config.toml
arch = "dit"
logit_normal_time = true
norm = "layernorm"
activation = "gelu"
mlp_ratio = 4
head_dim = 32
inner_norm = true
lr = 0.0024
steps = 13300
batch_size = 256
Rows from block 2 of a small image flow-matching model, named by matrix and row number. Rows with one number belong to one neuron. Each number is 128 + 24 x the weight over its row's rms, rounded and kept within 0 to 255. All counts start at 0. After the name is the row's rms in percent of the matrix's.
After each neuron's rows are labels from the 100 images, of 14848 (inputs lightly noised), where the neuron reaches its highest value: "peak at" is the part of the image that holds the peak. Only what is clearly more common there than usual is listed. The data: stained colorectal tissue patches (NCT-CRC-HE-100K).
# fc1: MLP up (model.blocks.2.mlp.fc1.weight, 768x192), inputs 96-191
# fc2: MLP down (model.blocks.2.mlp.fc2.weight, 192x768, transposed), outputs 96-191

fc1.430 106 [116 129 152 135 154 123 112 150 100 103 147 104 108 143 111 127 146 139 137 112 119 109 110 126 127 131 140 103 113 159 114 188 124  97 114 136  88 113 135 119 123 147  88 150 104  77 134 132 150 111 175 185 165 131 137 110 107 104 149 142 147 142 121 128 163 142 143 139 112  97 142 114  52 100 116 155 123 156 113 113 100  96 142 102 101 141  87 146 131 110 161 122 105 103 111 126]
fc2.430 103 [140 134 103 113 151 144 128 112 124  92 124 138 187 130 121 157 128 141 147 124 124 117 157  97 126 116 166  81 139 167 117  68 150 110 113 126 161 128 151 151 174 102 126 204 127 176 127  91 170 132  95  83 139 119 135 132 129 177  91 132 141 124 119 109  59 120 128 129 108 134 121 121 176 135 145 139 118  99 140 140 156 111 101 174 130 135 139 133 169 156 100 135 171 119 118 145]
peak at: top right

fc1.366 104 [142 166 163 124 156 116 134 178 124 126 125 160 140 121 106 121 139 132 144 144 181 167 130 144 113 151 135 143 118  93 141 143 140  79 139 175 110 110 125 111 169 143 132 111  83 141 162 139  88 163 121 136 131 163 135 123 106 181 150  99 123 154 132 138 122  89 127 159 132 153 110 187 120 140 132 159 126 143 165 129 155 162 158 125 150 154 148 168 146 132 141 135 181 114 135 146]
fc2.366 085 [131 101 135 124 106 139 135  91 125 205 149 113  97 121 148 135 151  86 175 172 141 122 167 104 124 132 130 115 162  84 140 105 124 158 118 119 106 139 143 104 112 136 118 110 130 128 129 136 105 156 128 157 118 120 147 108 107 129 116 137 123  99 104 139  94 142  97 115 162 135 126  86  94 174 126 132 110 124 128 127 105 147  92  82 106 148  86 159 115 180  95 164 173 145  91 113]
peak at: top left

fc1.95 106 [170 133  90 116 107 109 150 164 112 143 117  96 126 150 163 143 120 137 154 137 145 195 120 124  90  89 139 127 115 137 167 153 118 126 130 128 141 152  96 131  98 148 116 141 146 114 104 123 105 183 118  97 137 111 103 162  94 103 126 139  86 115 130 134  68 137  96  73 132  99 115 118 106 131 133 149 106 101 166 153 152 136 104 137 150 147 138 133 137 131 177 113 132 157 124 114]
fc2.95 092 [174 144 164 130 150 139 166  89 128 138 134 132 100 146  95 156 147 133 143 133 130 185 147 128 107 126 135 113 149 134 171  79 155 134 125 135 119 140  84 135 169 127  97 147 138  88 128 154 117 179 149 144 112 134 129 107 120 149 100 123 127 112 118 111 213 110 118 133 136 101 140 122 118 153 116 149 147 150 103 147 159 139 155  90 131 114 136 108 126 135  53 137 130  96 107 162]
peak at: bottom left

fc1.286 117 [111 158 112 130 132 115 164 145 124  88 115 159 138  96 170 121  99 107 115 136 151 129 136 145 130 162 118 178 127 119  91 127 139  95 178 128 147 151 134 114 110  72 123 115  82  96 131 126 172 136 123 128 130 128 160 133 101 144 102 143 101 192 135 108 115 113 155  65 122 114 137 150 118 114 133 163 133 107 149 148  92 175 119 128 116 160 113 124 112 138 140  79 140 159 111 147]
fc2.286 106 [148 143 128 170 125 122 142 136 126 134 137 127 136  85 109 125 128  95 146 155 109 159 113 142 126 165 158 120 123 127 150 120 155 112 106 147 153 144  90 104 144 161 155 169 118  97 164  90 117 165 101  91 139 116  86 112 152 164 148  96 137  79 114 178  88 105 126 142 126 101 110 129  55 150 164  98 147 118  97  80 115 120 157 133 149 126 111 144 130  91  84 115 135 116 128 147]
peak at: bottom left

fc1.64 090 [117 145 138  94 158  81 124 113 100 174 125 142 156  97  93 113  99 114 100 101 138 132 126 105 117 158 109  99 158 144 111  84 112 165 136  99  95  67 118 111 137 105  88 113 119 114 154 113 112 106 123 106 105 122 120 169  83 102 105 104 108 142  93 114  99  86 112 114 130  90 101 117 112 110 147 143 147 142 164 126 132 130 141 131 113 111 116 158 142 107 181 131 107 134 106 134]
fc2.64 106 [123 143  98 132  95 115 139 142 118 125 112 147 139 120 150 105 122 125 103  82 125 127 137 143 124 138 173 164 127 119 114  71 157 109 143 149 173 161  90 117  84 127 115 100 123 134 157 102  85  99 137 114 119 138 112 112 131 135 153 108 146 192 119 115 131 166 143 104 143 107  93 145 164 149 125 149  95 139  85 128 143 121  89 109 135 131 138 119 117 125  90  89  69 123  97 132]
peak at: bottom right; top right

fc1.573 097 [136 107 127  94 141 136  97  95 125 112 112 125  90 115  83 133 159 165 130 137 105 106 126 125 135 168 110 119 133 139 134 168 106 153 137 129 112 151 102 132 121 119 108 147 113 122 118  90 160  77 113  98 125 150 133 144 161 161 112  89 124 112 127 113 139 101 151 110 118 155 117 188 117 147 170 137 104 164 133  80 107 157 140 108  91 141  75 118 176 107 149 151 146 111 135 167]
fc2.573 108 [105  87 125 154 120 102 112 126 148 109 152 119 128 109 159 151 111 157 153 136 138 117 112 157 126 118 192 153 140 113 171 129 120 106 122  78  98 136 121 170 169 120 141 155 142 118 148 126 191 101 150 136 174 144 121 139 129 104 143  99 112  79 113 135 115 149  88 169 136 117 110 160  96 137 109 134 137 112 117  94  87 166 119 133 105 165 142 128 132 126 151 127 135 141 102  71]
peak at: top right

fc1.186 100 [120 143 120 137 133 125 151 117 139 128 115 159 140 112  55 160 127  59 122 115 112 130 163 132 121 155 134 182 116 154  80 134 131 141 138 178 111 194 189 102  98 139 126 120 141 123 129 110 146 121  95 128 146 113 132 151 140 112  82 118 137 131 144 100  96 137 149 147  74 141 160 131 119 140 129 161 134 120 169 112 104 134 108 107 130 143 118 140 131  96 157  83 146  93 117 139]
fc2.186 103 [ 95 130 127 153 121 121 158  76 134 108 150 181 142 131 142 135 138  80 124 108 153 119 104 146 127 108 158 146 136 123  78 129 154 102 135 168 157 106 143 104 157  82 107  81 117 142 113 151 100 125 182 109 128 105 146 142 129 120 147 152 120 134 117 121 133  63 167 135 131 147 157 143 103 141 154 159 131 137 103 115 128 161 110 142 105 151 139 128 146 134  95 144 188 156 125 104]
peak at: bottom left