Weights of a small image flow-matching model: 64-pixel images, layers 6.
Rows from block 3 of a small image flow-matching model, named by matrix and row number. Rows with one number belong to one neuron. Each number is 128 + 24 x the weight over its row's rms, rounded and kept within 0 to 255. All counts start at 0. Numbers have three digits each.
After each neuron's rows are labels from the 100 images, of 14848 (inputs lightly noised), where the neuron reaches its highest value: "patch colour" is the nearest of a few named colours to the mean colour under the peak. Only what is clearly more common there than usual is listed. The data: stained colorectal tissue patches (NCT-CRC-HE-100K).
# fc1: MLP up (model.blocks.3.mlp.fc1.weight, 768x192), inputs 96-191
# fc2: MLP down (model.blocks.3.mlp.fc2.weight, 192x768, transposed), outputs 96-191

fc1.754:137141110132165135119104141129136110126130080129089103140111138126156108087153141107180112140108122094112117116171095188140114125113085101165110126103110115124136180095071124112096147111109157119124150137154106112101115116109136125105105137099102111139136144169127109136089068091145103096
fc2.754:137161103117151129141079125130112153178116097144123121121085119130126128144128120149113099148079142126130147118123127051135155157138115100112104116115120136127136109128132148142162123173136093115121134132153146109103167132136110132136127104139128129081145140129132135138112100175163110088
patch colour: brown

fc1.762:135126108120135147123081130103142135101095160096159122119123114161100147115075129162163119099138126106090160113086130125140135135121114098122099133131138062158140137110139095130131152181134073140084135142135131079119153104162162117143154136164103117119120141129136134139133141108115163115
fc2.762:098096115103144156105103129128110149103153207134080160110127127083090125141125082094157118142112129132121119106166120168133140120136187101100111144120165121146097095142120151123123123160121116120130145083130097135133110108116149115124138105123155134070150112159117132115110142118107090141
patch colour: pink

fc1.200:169148144104115125146107142111122132138096144149116076178137149135137135149168145140113140167111143128124142128110135116179133108161100139162128135120108159164183147154091106127098127129093132119138166105141119093127153132135142140127124125144191151176146160137176117131137152134135123150
fc2.200:132078123126106120117141137120156095137145105153136151163109131183156118118129150094091131103134165123144124142135131123109131137146158136148142124135170125104110134161127087113124152155131112142135075127109108120161141109123123158141125120124097125120119130109057129101125118177108185123
patch colour: brown

fc1.577:108140119095114157133134107118114103129120151163118143134138100122147100146080132118149137103110084151125131063124138157118150135146186134144169118147154163142108156077143121162075127138106055189109108118095112135109088077085118131147109127093121141126085135152102139117133149099124133129
fc2.577:134136120138117116131132129141105142138121134117137126138126150123099107116151127143135093062147139132177131176114145172123135120124101123126125124117062097137124124108122114119145120098138115085116119158128143119131145111119100127151133134128116087137118105123137165128141096095106128097
patch colour: white

fc1.293:090112100123165120065120145117119102145137098122127121139086142179117132121091149122101134117152110130114141162137104145117166138145136144183177114128127089112134137155151095151107127099151110124098130145116147141195143159119073150158132103139124123117106109168130079128153167111115144122
fc2.293:134147103158131103154126115107151144095138173102150096100122111097118136109132167103077110105122121124103145119137145130125099102130139138145145123132092097115092115166125113103164119116138134122151072128166124101120115107120152172123201117155141120123124124137140126101105170099108141144
patch colour: white

fc1.656:129099168139141136152143151118149130101155108142186154103130126113135127136168107126162108153075146148093125141158149136075168096130137123146108120108098098115104133145097127147127095133122121148113091144128197118108090099099191116141145123114100097115144153149136153125144141163124129112
fc2.656:126137158102144131163116116136170119124114099131173117087146111198148127118136145124117121113116127111137134144125124158165116131113116165132135111127153151137128088163119130117108147104111121111154159084142122138174125132137098127181140115072051128174104113133118146140143107131124137138
patch colour: brown

fc1.286:185146129128110136150156163102119095137114108117140152119140142128159108076111135121154088151105135135158096136128136117120118173142097138111119118159161137120093127126131126152110131130096122137166133114142112074082156093138175136120135116113132148117100113117114096118172167095047130097
fc2.286:156088147158103127163170117075146163105136128122138112123115138132121125161124153108131164073111152118109095168149143140111147123133123108158111137099071159112118122149105137121135151152167135125126150104130123091090140127113121111071145134129115159146103142117106146120140137130110163146
patch colour: brown

fc1.4:116147097162127125131129119147104143126194143156136111151113115161110107120147101128125144141117117178125103131120114132120149089184111155157126122123129097160143104153164121091146081112156102097142144106118130094108128094166123064128147148097173124130114144112146121141139053106123138153
fc2.4:155201075131134144070100101153126168149151145115147145127120130116141159152129126137170150114101108120120120123123133145130117188139117100132117119131094133098168155111151125123128132101123122049100154122135141120134127128145089081153097140127130112134119134102169124128126156143111163134
patch colour: white

fc1.232:116114112147103168115153153146105133165130168067132151135123131142100090118126129135123116106131112111101117124072168104147142120118165122151119142078135115123102114176142103128132145136123139117143160133138062157128178099136111095175151118147110154109136178126114100118145109152092112124
fc2.232:156122114142125127109134107148112115110118193159158142151131132126111136092148153153130124130089137100112152122194147115135111127105083154155121107125126122162130143068091117132135105111127138116135143086154147119143124151164142118116093105134126129092115079086116139125159105153111111133
patch colour: pink

fc1.705:117142142127124176155088121149095196147102166125150148123111112142108133090121131115138134110164115104066137141101143148104147143073133117159142117138122138126149108139185100137136123151163119157140130113115130135118169137137115146116170124169094090129091100142110126136091114087083113125
fc2.705:133150152144161075098166108130110100130141177139166105085124126127104148109147138108158088113105085123112134126131122162130123094082123098122130126193137145129124184114123116103140119151147151128123154126156133127146127128139168128156117113129130162117117102152130150116137202134080096134
patch colour: pink

fc1.315:090085097168164155130161169164128125141139122103147099117107112158078091113130126126116102119123117130142125123142089143189101150161101120110101108173142130168143142117138120162113110158152121117135118112135197123128125084120114102145102174130128087121146164070099142098134153126102104149
fc2.315:153078124166068134132145156113155108115123114154141112137143093113131104125103140121133116144162119124121146136078124121121127121108146148163174108077157140118115105118146125141131146118069116131094082136159137120134090108121083129133102136122085130163148116127170136156138148098134167148
patch colour: pink

fc1.628:096139164163148090143135140140113116116134129141139118109114173099121143119115108161173127094162134137134149124122130138161090125100140166097118156124126206134148131157139101125090112106142172119156167114104164124141136090132112108136178136127146148116136123108122096150109130133119077116
fc2.628:141183127151150175119113121159107163161135119112095146123126131146147127153104128179192134155100107130121141123114121131100141146123125097091124116088099204132133131095112100076161122177144131146134024144101122118122129125135133160150107151132138165158124104117152094134102109168108173163
patch colour: brown

fc1.257:072134121089118112117118114131115101116154115110144146124102143115142125096110124088137102106115111105089141119171138128090127173138148101142122115166165120115133144069123120148127104078093116103148137111122112085129125083129116111163108149146147142137075157132115137114141108160149123138
fc2.257:090121144150132168103113131128158134138119167109114120171153105135103156107158137129120167136132106122171109115151109146143145119124137134143129124139107148108140123122136149148116154157119158164116137203167128109091135180131113117109162142138093128105094126152122115113095144108127124098
patch colour: brown

fc1.520:113120122129095155114127155153106134093103130116125150147142109125084113128102159170152127043094145129162141135128147112134069127140149123147132130141128109110096120158127108186099146135118126122142119139150169099109127131092134128190114124192146132119151105085142114119137139143130162114
fc2.520:128151110119104141152150116133131138104127126155161107139145144126113106089124160168127122136195090160105136143138124113092136144093143108133134152147120137105142112127144101135117237138109115146144118109090103162130101105141129138143114125113129131109157154098123138132147114122163112106
patch colour: brown

fc1.7:126123116136119154129158167148107109120134148158100158129103112155103103146133139147126099101167142111143109130121106089112101088139155117118105166174135146084061145168127132154157144136099109152100159136143160107126134143056164151109123142112130103105138108110124106119127088183121139118
fc2.7:149130129157149105140126131105147115111147135140096141155120155118180138114150133129149129121079160158154097110117152149121142196147119123099157121119138115136096151140140124107108134152060132109162143150120124146127136143092129146137179107137139138095138051106128117129146146150135134145
patch colour: brown

fc1.150:201141127144141089103149133114155150103136160148127092106123117178114133115144143135172135127089126120128127135142120141104162087107186173131145145132136137190126136104109116135153143135134106136127143079125098096152147120107135140108136101140095120106138133125075105162135109133144180104
fc2.150:115101145119120198173099167134114104166105139144121160073135112096149138117093172137138148110165123156146173127149147147172133111098142068129102172146129108195098107136115094118082137119130124157109143136159134100142155125119136121116134115132119123127135133107170122151128128121134123145
patch colour: pink

fc1.458:106125115089118161130133169147120079100140141146131095111152121116118134143146095063167149062132134101170109127147141125118161119147109136135088133159138092134121162139127130095101109107116113103131157097112113150099163109131146134129147135137146093066133141113153127138100124126137149125
fc2.458:124140093139108110134122157179123152153143160113137146144089138167114128117124052088139117110124139117109102118127139144145117099164169105134141117121145076101140114094151127125149121141135110185149112113169102158132154147122135129151086118148114128160117139113107120135137124097160106140
patch colour: pink

fc1.765:137127120136108132086164132100113148103090157120142127121137126145150127110103163145100123185149151144099118125121129096151122127151113090122156139135149118092148119126115120111081140108120159128135127139116109149154136147143103157129131133143132170112129125087167164100115134137138207158
fc2.765:132110193123115134136102095134124099120128128119111137108091129089161131114145120143144133146160135131114154150130109149105127117175133101122159138146132125113122119105132142094128135103142157174175112135145122130088167130110168100119159135124152166116134115150145136108118125132153078134
patch colour: black

fc1.195:106154088152149137135130138166118148132133108086096083179113133100158121110137140155146134106141120147128164124089140127136109101136142102155202129137095092133148135196110111156121093116118127127137124140147126120157144142106168134118153144126113098123135133143125119116105149155066122095
fc2.195:109127117097119100107156136108107116125099128069111106109146138140121132137128082150130134135075112117134141093142123149150116162123101160146039173168100129142107131127118148141130117120121190144126141125159147130114135099093138075122143134139146152131161126111096147153146118091087136138
patch colour: white

fc1.165:105101120170156129121162088106145094137085127114129143136102089127104098098115152125128061150088144160157154074140122089107150127114099108159123097112091170180125168087123098117096105157148149150115146143111125119157135118128186123140113127104136103123100105132110129139101098100126144116
fc2.165:103159146084145137151085099068125146113144124128119108134177136131147061121131107130130173118148174080118115060139135136153120111148143125183154097141164190161110107155115109132175120130126117090106082154120128095115143127123116145124133115123114177145158142140137127130099124167142110139
patch colour: pink

fc1.386:146117132123091123159096129172153119099151077138155115170152110129151149151122142136125097118155150120153109130130133084137114145110132143089099128150137115131114159118092094149115093114125133092123120139142077127116129132093169136130111086121105101096146167110153156096143149098160147120
fc2.386:107132111121056142113160133161154123142117073168155162134097125102131150131156172127152144112084151122133144114132141123112133131098118136119152130129133140128155111122151133124109117155122120180143136114111120113127123131071077116124144089105120150155137119119110154101117120126130107131
patch colour: grey

fc1.549:139165141106149136087120175132108122136121103151131115145103131140137113142120150144107152104148130176108102117158103119120149126117118128102126130135080098170138134086107114156102125122115139157107133140060141078149099106136099156156129114133117093152084132146099162129134132129156131135
fc2.549:145117136136151135150120140151131159129115106127133150106155074103127129104138129132110100142135144190145136101160127156131152150129138116147104123082177095135145109167102128149160093141082129107108109163125123122135102116140139069142132112126171147113087118138176163134161132117165113099
patch colour: brown

fc1.588:129144135106149117139106172144107135130128125092077131124130116123163108151125175092105145153116155125105134088136187163109162085116099143145112151124113081106102121112110143099151110110112102147109138120124116124167144121113121057079114079107144151149079127113161151074095154124120125141
fc2.588:107175125135159101161135100102112197135060124068140136147118095159118136152141176125121145153186129141120138127112142116123136162139144106132141116136151126092103148122124111120154106101106131156153113132116148130116134128135112082135119148097162144124162111121127131178109122104104133158
patch colour: pink

fc1.317:129145164092097133139116176164133118124173158102093105154104118115148148159135104126125152118137148160114137162162117125086146138138121079153114115168104093110099136128094148098096128156121104113133126131155117146109160124149181128140123125116135142154128140110171128115128097107153142198
fc2.317:132092146155083153126113152115130147157116126091103110140174143112149127127131124139134115145116151122103103161117132111127151112136102154154168113106157096097110117084127094117192145146132110151155115152114162106119156148151108148124145128120141100077137145112095156123152140148182162101
patch colour: grey

fc1.699:108104141086101090157120125128121142113164132136118134147169116078138126143108103094140104183105092142105123148141163123119170118138143172116155109107127125118147114169156103162124103121113112171082117138127135142131135122147147127107094124139111110137106120089094143165129157167120150131
fc2.699:134168102130077116118118129099133131101092122115103136128096135197162167109101098138182161119156128135123114122114100100128142101150107134097137138168123102156105103106126122147156094102129097075091136135153132096104122124160114118128153142143104121125162120113156130148106088098132101111
patch colour: white

fc1.509:144157098110130127136147138112093143115134158119129131142134134182096114182156151105125127113149158120156127145122120097171117146113119137116130178115127147122110162170069126171131161125149130121138176142159121078142138106123136138121170128161179111141188101155124116130156164124090131128
fc2.509:136140088117146137139123089125133100116128121153136130118115160143179122122137149114159153075098186114107123162107122123140144141142133103099149112118108118104124103127091119081133140096102099142132118113140074109132069138102139139137132123109087136124163136117112129125138112152084117128
patch colour: brown; grey

fc1.737:104097118156120110147141124130126148105100108114120143147131136143122130126095117168140110126078117086127133129131107154142128155148183130165123117157129107144145122161132063188087071186129157111132143124130150150142156131155153118145117138151059131116175147117111115144104162116142104129
fc2.737:164090131110091174134183126097126047107124142076117154147144145160124118126102106155157134104174097134179138118124096139092109119095129152156181105120119102098112149135110135124124136072109131134138145148121131140103183135162119184154160131170087157157115135114118101129130126116128127121
patch colour: pink

fc1.259:110147172131101156163121146109140116112166106136151183120150232122120139091108152111102133143113146101143172135151148103108170115148126137143131148123119156160099140131154099189139117125117151130143143111136093111123151121125099143143161154160106125143125081127126126101132153124167114115
fc2.259:097117158124127076105129127134143135141084131139133108121103030156185127103095154101098127128150142091121123144191114107132183113143119126142118143075151137113115142167146109173115146141172113125148135135122104115103133136117096103162119135145129118109102109181127168102114122120107141162
patch colour: grey

fc1.385:110093094114160093134126167134148127134106136106146131135149091129110078136152127104108082119116113087159075131110160102098153131111106096110151147124144151162147137065119146147112077133119154112130137146109146175120134109115136125164102154121122108151098108093120189126129115142119149141
fc2.385:116146110156153145112153151166170117122139143084173102123127090150142086153076111099119145123112134152122080152118096098154110127105180155119106156147107143188146114122124132171166174118151125147152113162155135121139145111135121134154165149107074164135113136151112166112113158154152144113
patch colour: pink

fc1.740:112156145100070124133105129142156080144126140125100148144092169115110140129144094122145130124096125112140132147148112134102120129101101136154116087130153144135140165136118122130123121103083133154112144149157174134135127150183127103135130151108123129112126061148131092118131083083075157139
fc2.740:127121165131071130134121155141111147080150100116107127144162097140139120127144112104125143119128128140127077155134129132130162088100154107128140109082124121102123137119105093132096117177165172103113130107118139119118127107182154158118152142107116123133164094141122091130109155181134106109
patch colour: brown

fc1.767:128130110142152134146140152142121137108157156130118118168140189141107146159142126153151126107111140133146127112161103093063123107091145107115140148112122136140140150111173130152109126138120136138125109119144132133093157108147172130132108137147224166130154067160146086126103140136065127136
fc2.767:120114135110152114104116143165141113155082136128109149117106075128175098129094122126153131140134110123115114102151117108183144143071135152106112155151164121115146107104122143152145172119129125128144141101118120132138128133153119155100090127138134099126171122138116102153111117131126100133
patch colour: brown

fc1.533:087109143163171099156157141113167134140139149124118140113141115126136125183117111075144078124175141155150154127164129133159159167113172131159155139148141133120136127149127139153106073138065143132116134145145087157142153153152145128171133143144113128117131109178135154134139146122113147131
fc2.533:107144107177153155103121129113137172126110152134101146178145174160125105105116067094126156125130132109133111122163138129094121138105144131150130143097153125127137142173113137125125172128210097147117165079130096093122132102160127121073101138142116167148136157124131134144114131117115117144
patch colour: purple

fc1.79:105129174141158123170147126105091121129200151148118162143105132159136127149127133137130144104125130123131150149133084145117143096122110118119139148173149090137096131108171147162117107127117113110139133096145178136131100115128126163107130139142140136158116111173136139139183114141122163147
fc2.79:112127156094152134117076097121147158118107127101135138149129110126113116099094123116124112102100127116158133152113177132107111159127107132110146143096128119156078134169126155141103141144115125116171120089146131152127108125113117125144137149132096109106121140142145114149109112140129127123
patch colour: brown

fc1.428:133140151160119138149141157130131112110182136130154161103135111125135137129181149163150127166090135067146131132126138118124127162097142148091122134137121101066124127145143126137119107119129157151140117130170134119153123126107127133107141142138123128112104095147133163144158127158097129146
fc2.428:104146141133151115111092127101130133114125114129145070136132110133089126081130136121137140132127135167085138107132146095093153098127110153076135094103131099065070161118126098155095120122114141131106152116136165149124157145117157132109139138132141141129130148100106102155125097111116148130
patch colour: brown; grey

fc1.152:146094114120143130133154144112159107099132138129148093131137104124127099162112136181162134092100126156138134147127140176066141135142148130137117138130082114156137103156160138161098083139155106122131150116141152129104116093135139145118164122145155127155134177125110169183168119184150196120
fc2.152:142111111126139121132119113112112143117120120099135143124163089159123122139120145158138100111150113097125167113140112153156093139128137142162141124141141144137194121108068142182142100131178142119150152089124151130136124111140153124112117114119148113161110140114136115169132162145125086144
patch colour: brown

fc1.336:128127116103141129127141165152135097083140102149129161136120122105092160167157154141094115137114142130137129131153078126168124135156133071103135117147122148202112126135093132159087127140173149129147146130169167142102139122154131137179111141118121107122154142129118150119142178133143145125
fc2.336:133161111135127078111114160131161148156116121143100128100128110128143142121112142159116153139166125163144138123138099112119142121134107145110131126147141145168149054107119154122138113138141136130137092144102091080142122130128119143088134129117069149130146129109141123120124109141116121136
patch colour: purple

fc1.693:101074143116082134095107133114128176132140120102074099107112086157142143090090132135133103123111136141132160129120133203086164100088159127138133114116117091157090143086103155142142108133121140128103159101117097129121122090121120127121133145121129149115132135122113105154104158105159147055
fc2.693:159153142108073132192126101137141116114105114076115183105124111130170166112142171145161132138160111135078111115117126165117118168107121144144122103132141137135119135156143167137118119072124116163159134155147125142144125147107141112103108149117153109098137134135115119153126142119148110167
patch colour: white

fc1.297:111095125133123097113141136131107105126134133136128115147116109108121090152130128114102107124143125150140123137136143103197117116123154121160140125145158155154136122113155114146118128162158167113105134111080085120115118118118136129200110130139116100134093179152143130117174112138050139160
fc2.297:136143127109105143147106150127141152108132109153104128142153140150143098095092145129084149150113114113111136139122078078100124128122134107139100137173128146191095113138145101083123112123083109125118149124150113098135126144139097106195173128111110167122124148147116140123086121108126103112
patch colour: purple

fc1.32:137102072157207114111152095156108139106125129135133087105154148130070136136145143105147118124146100126157136134107160088119144121113147076157181145108161134116137149132107131162126144106110146126153131113117111146113114129082149133117134153121161150146114128153142092157105143100153117122
fc2.32:101163131099215138132129075161132115109143094129155186119060124092175135153099158098113147131099120142139139121117101099138129123109141145170118151115099091101123191128129127117170125158133092149136116103116120120130077100079130179112120151139126100124112140104111095156155099110137156134
patch colour: purple

fc1.383:097128082109160133138096139102129129153172121114141164137116186123110106143095145099142100145092136152117127125127165170123102115115136143060084117107149101098101116099130122089133144111119149109119110114118114165111118193126112131122152152133152134123127171106127108176128139145110151132
fc2.383:174182197150145106115138122133134132120102069131117115127152149205162175074134117112151132123109136113113119124115136116104124110131194122133151113125155121134111141177108136143133114123130127099096117161170140110113128134164094160154106101135140115137129097133152140185111100111113156151
patch colour: brown

fc1.581:122153171102159160127131137114131152153204128089153130118126102074157157122121131128094104137130107111205090115123137101170136116120132142161107118144157151162141145123132117147157078136145088120097160105119109122145101124130106106104132124162143112134104145107124140103157123121143107093
fc2.581:147084140118140136060096153091120103138094082091142120117117120124145112140149178103120148133142120162082139133120115112068136133141110094140083120158087146134156107132130126181132126129132123098139137141174148105099107159133168112129128140158141134112121137123111127108159153092123154146
patch colour: pink

fc1.248:138140124099112114153095127127139130147099114116171140112119112123140142118139114127116136102115113096120155139150134134119111201112119155160133132184164139101100127115145171113141143110103125129155148085139079093105145103142136109134128162126128148119102102119100122091129102175162148124
fc2.248:113098122161121149108145119125110115076170144127118134147131145145116167121132139151118123169156124131146136112100107130151094066111139089132119112167094152096135103134156195134125128113149106140143127146078139137121176152139105146136131131110098124122110087142161103105137167099142110111
patch colour: brown

fc1.90:098136146114085161141128122138110111104130125133116144157129126149074114126103147176156132120085134133162096133147139111127123130118135111122106141159121116092097088159129118114125067130115144158109141151094175142182127130151172136136170176152122138160196086160122110154108131145090134153
fc2.90:107164120146102105111143118101131164141111081129101132125122133141161146167163171169140148115177094137139141127105123095081136138134128082125104154089117114091167135133129073135124145123130115137130108151142135130104115135133071135130085155158122115093152136131116146129148123142133123118
patch colour: brown

fc1.713:171114117123165128131117119125104149098154160108124116137121092073126132141119136082137108072140131143147155114102107116133157122137120137093131121155179179208117121064148142152116119155114108120128132122112139143140151116141118143164116142142109148068067093089130127142157140121088161148
fc2.713:109116171140098161168091153152111119125167148139126083121122091076142116127173143126138138117129105126139139129135090148158169153107135168101111122122143113105142139107126135077127128184108145124115096102087123109146143079128123133100173110158107144110150102113135156092124161086122110128
patch colour: purple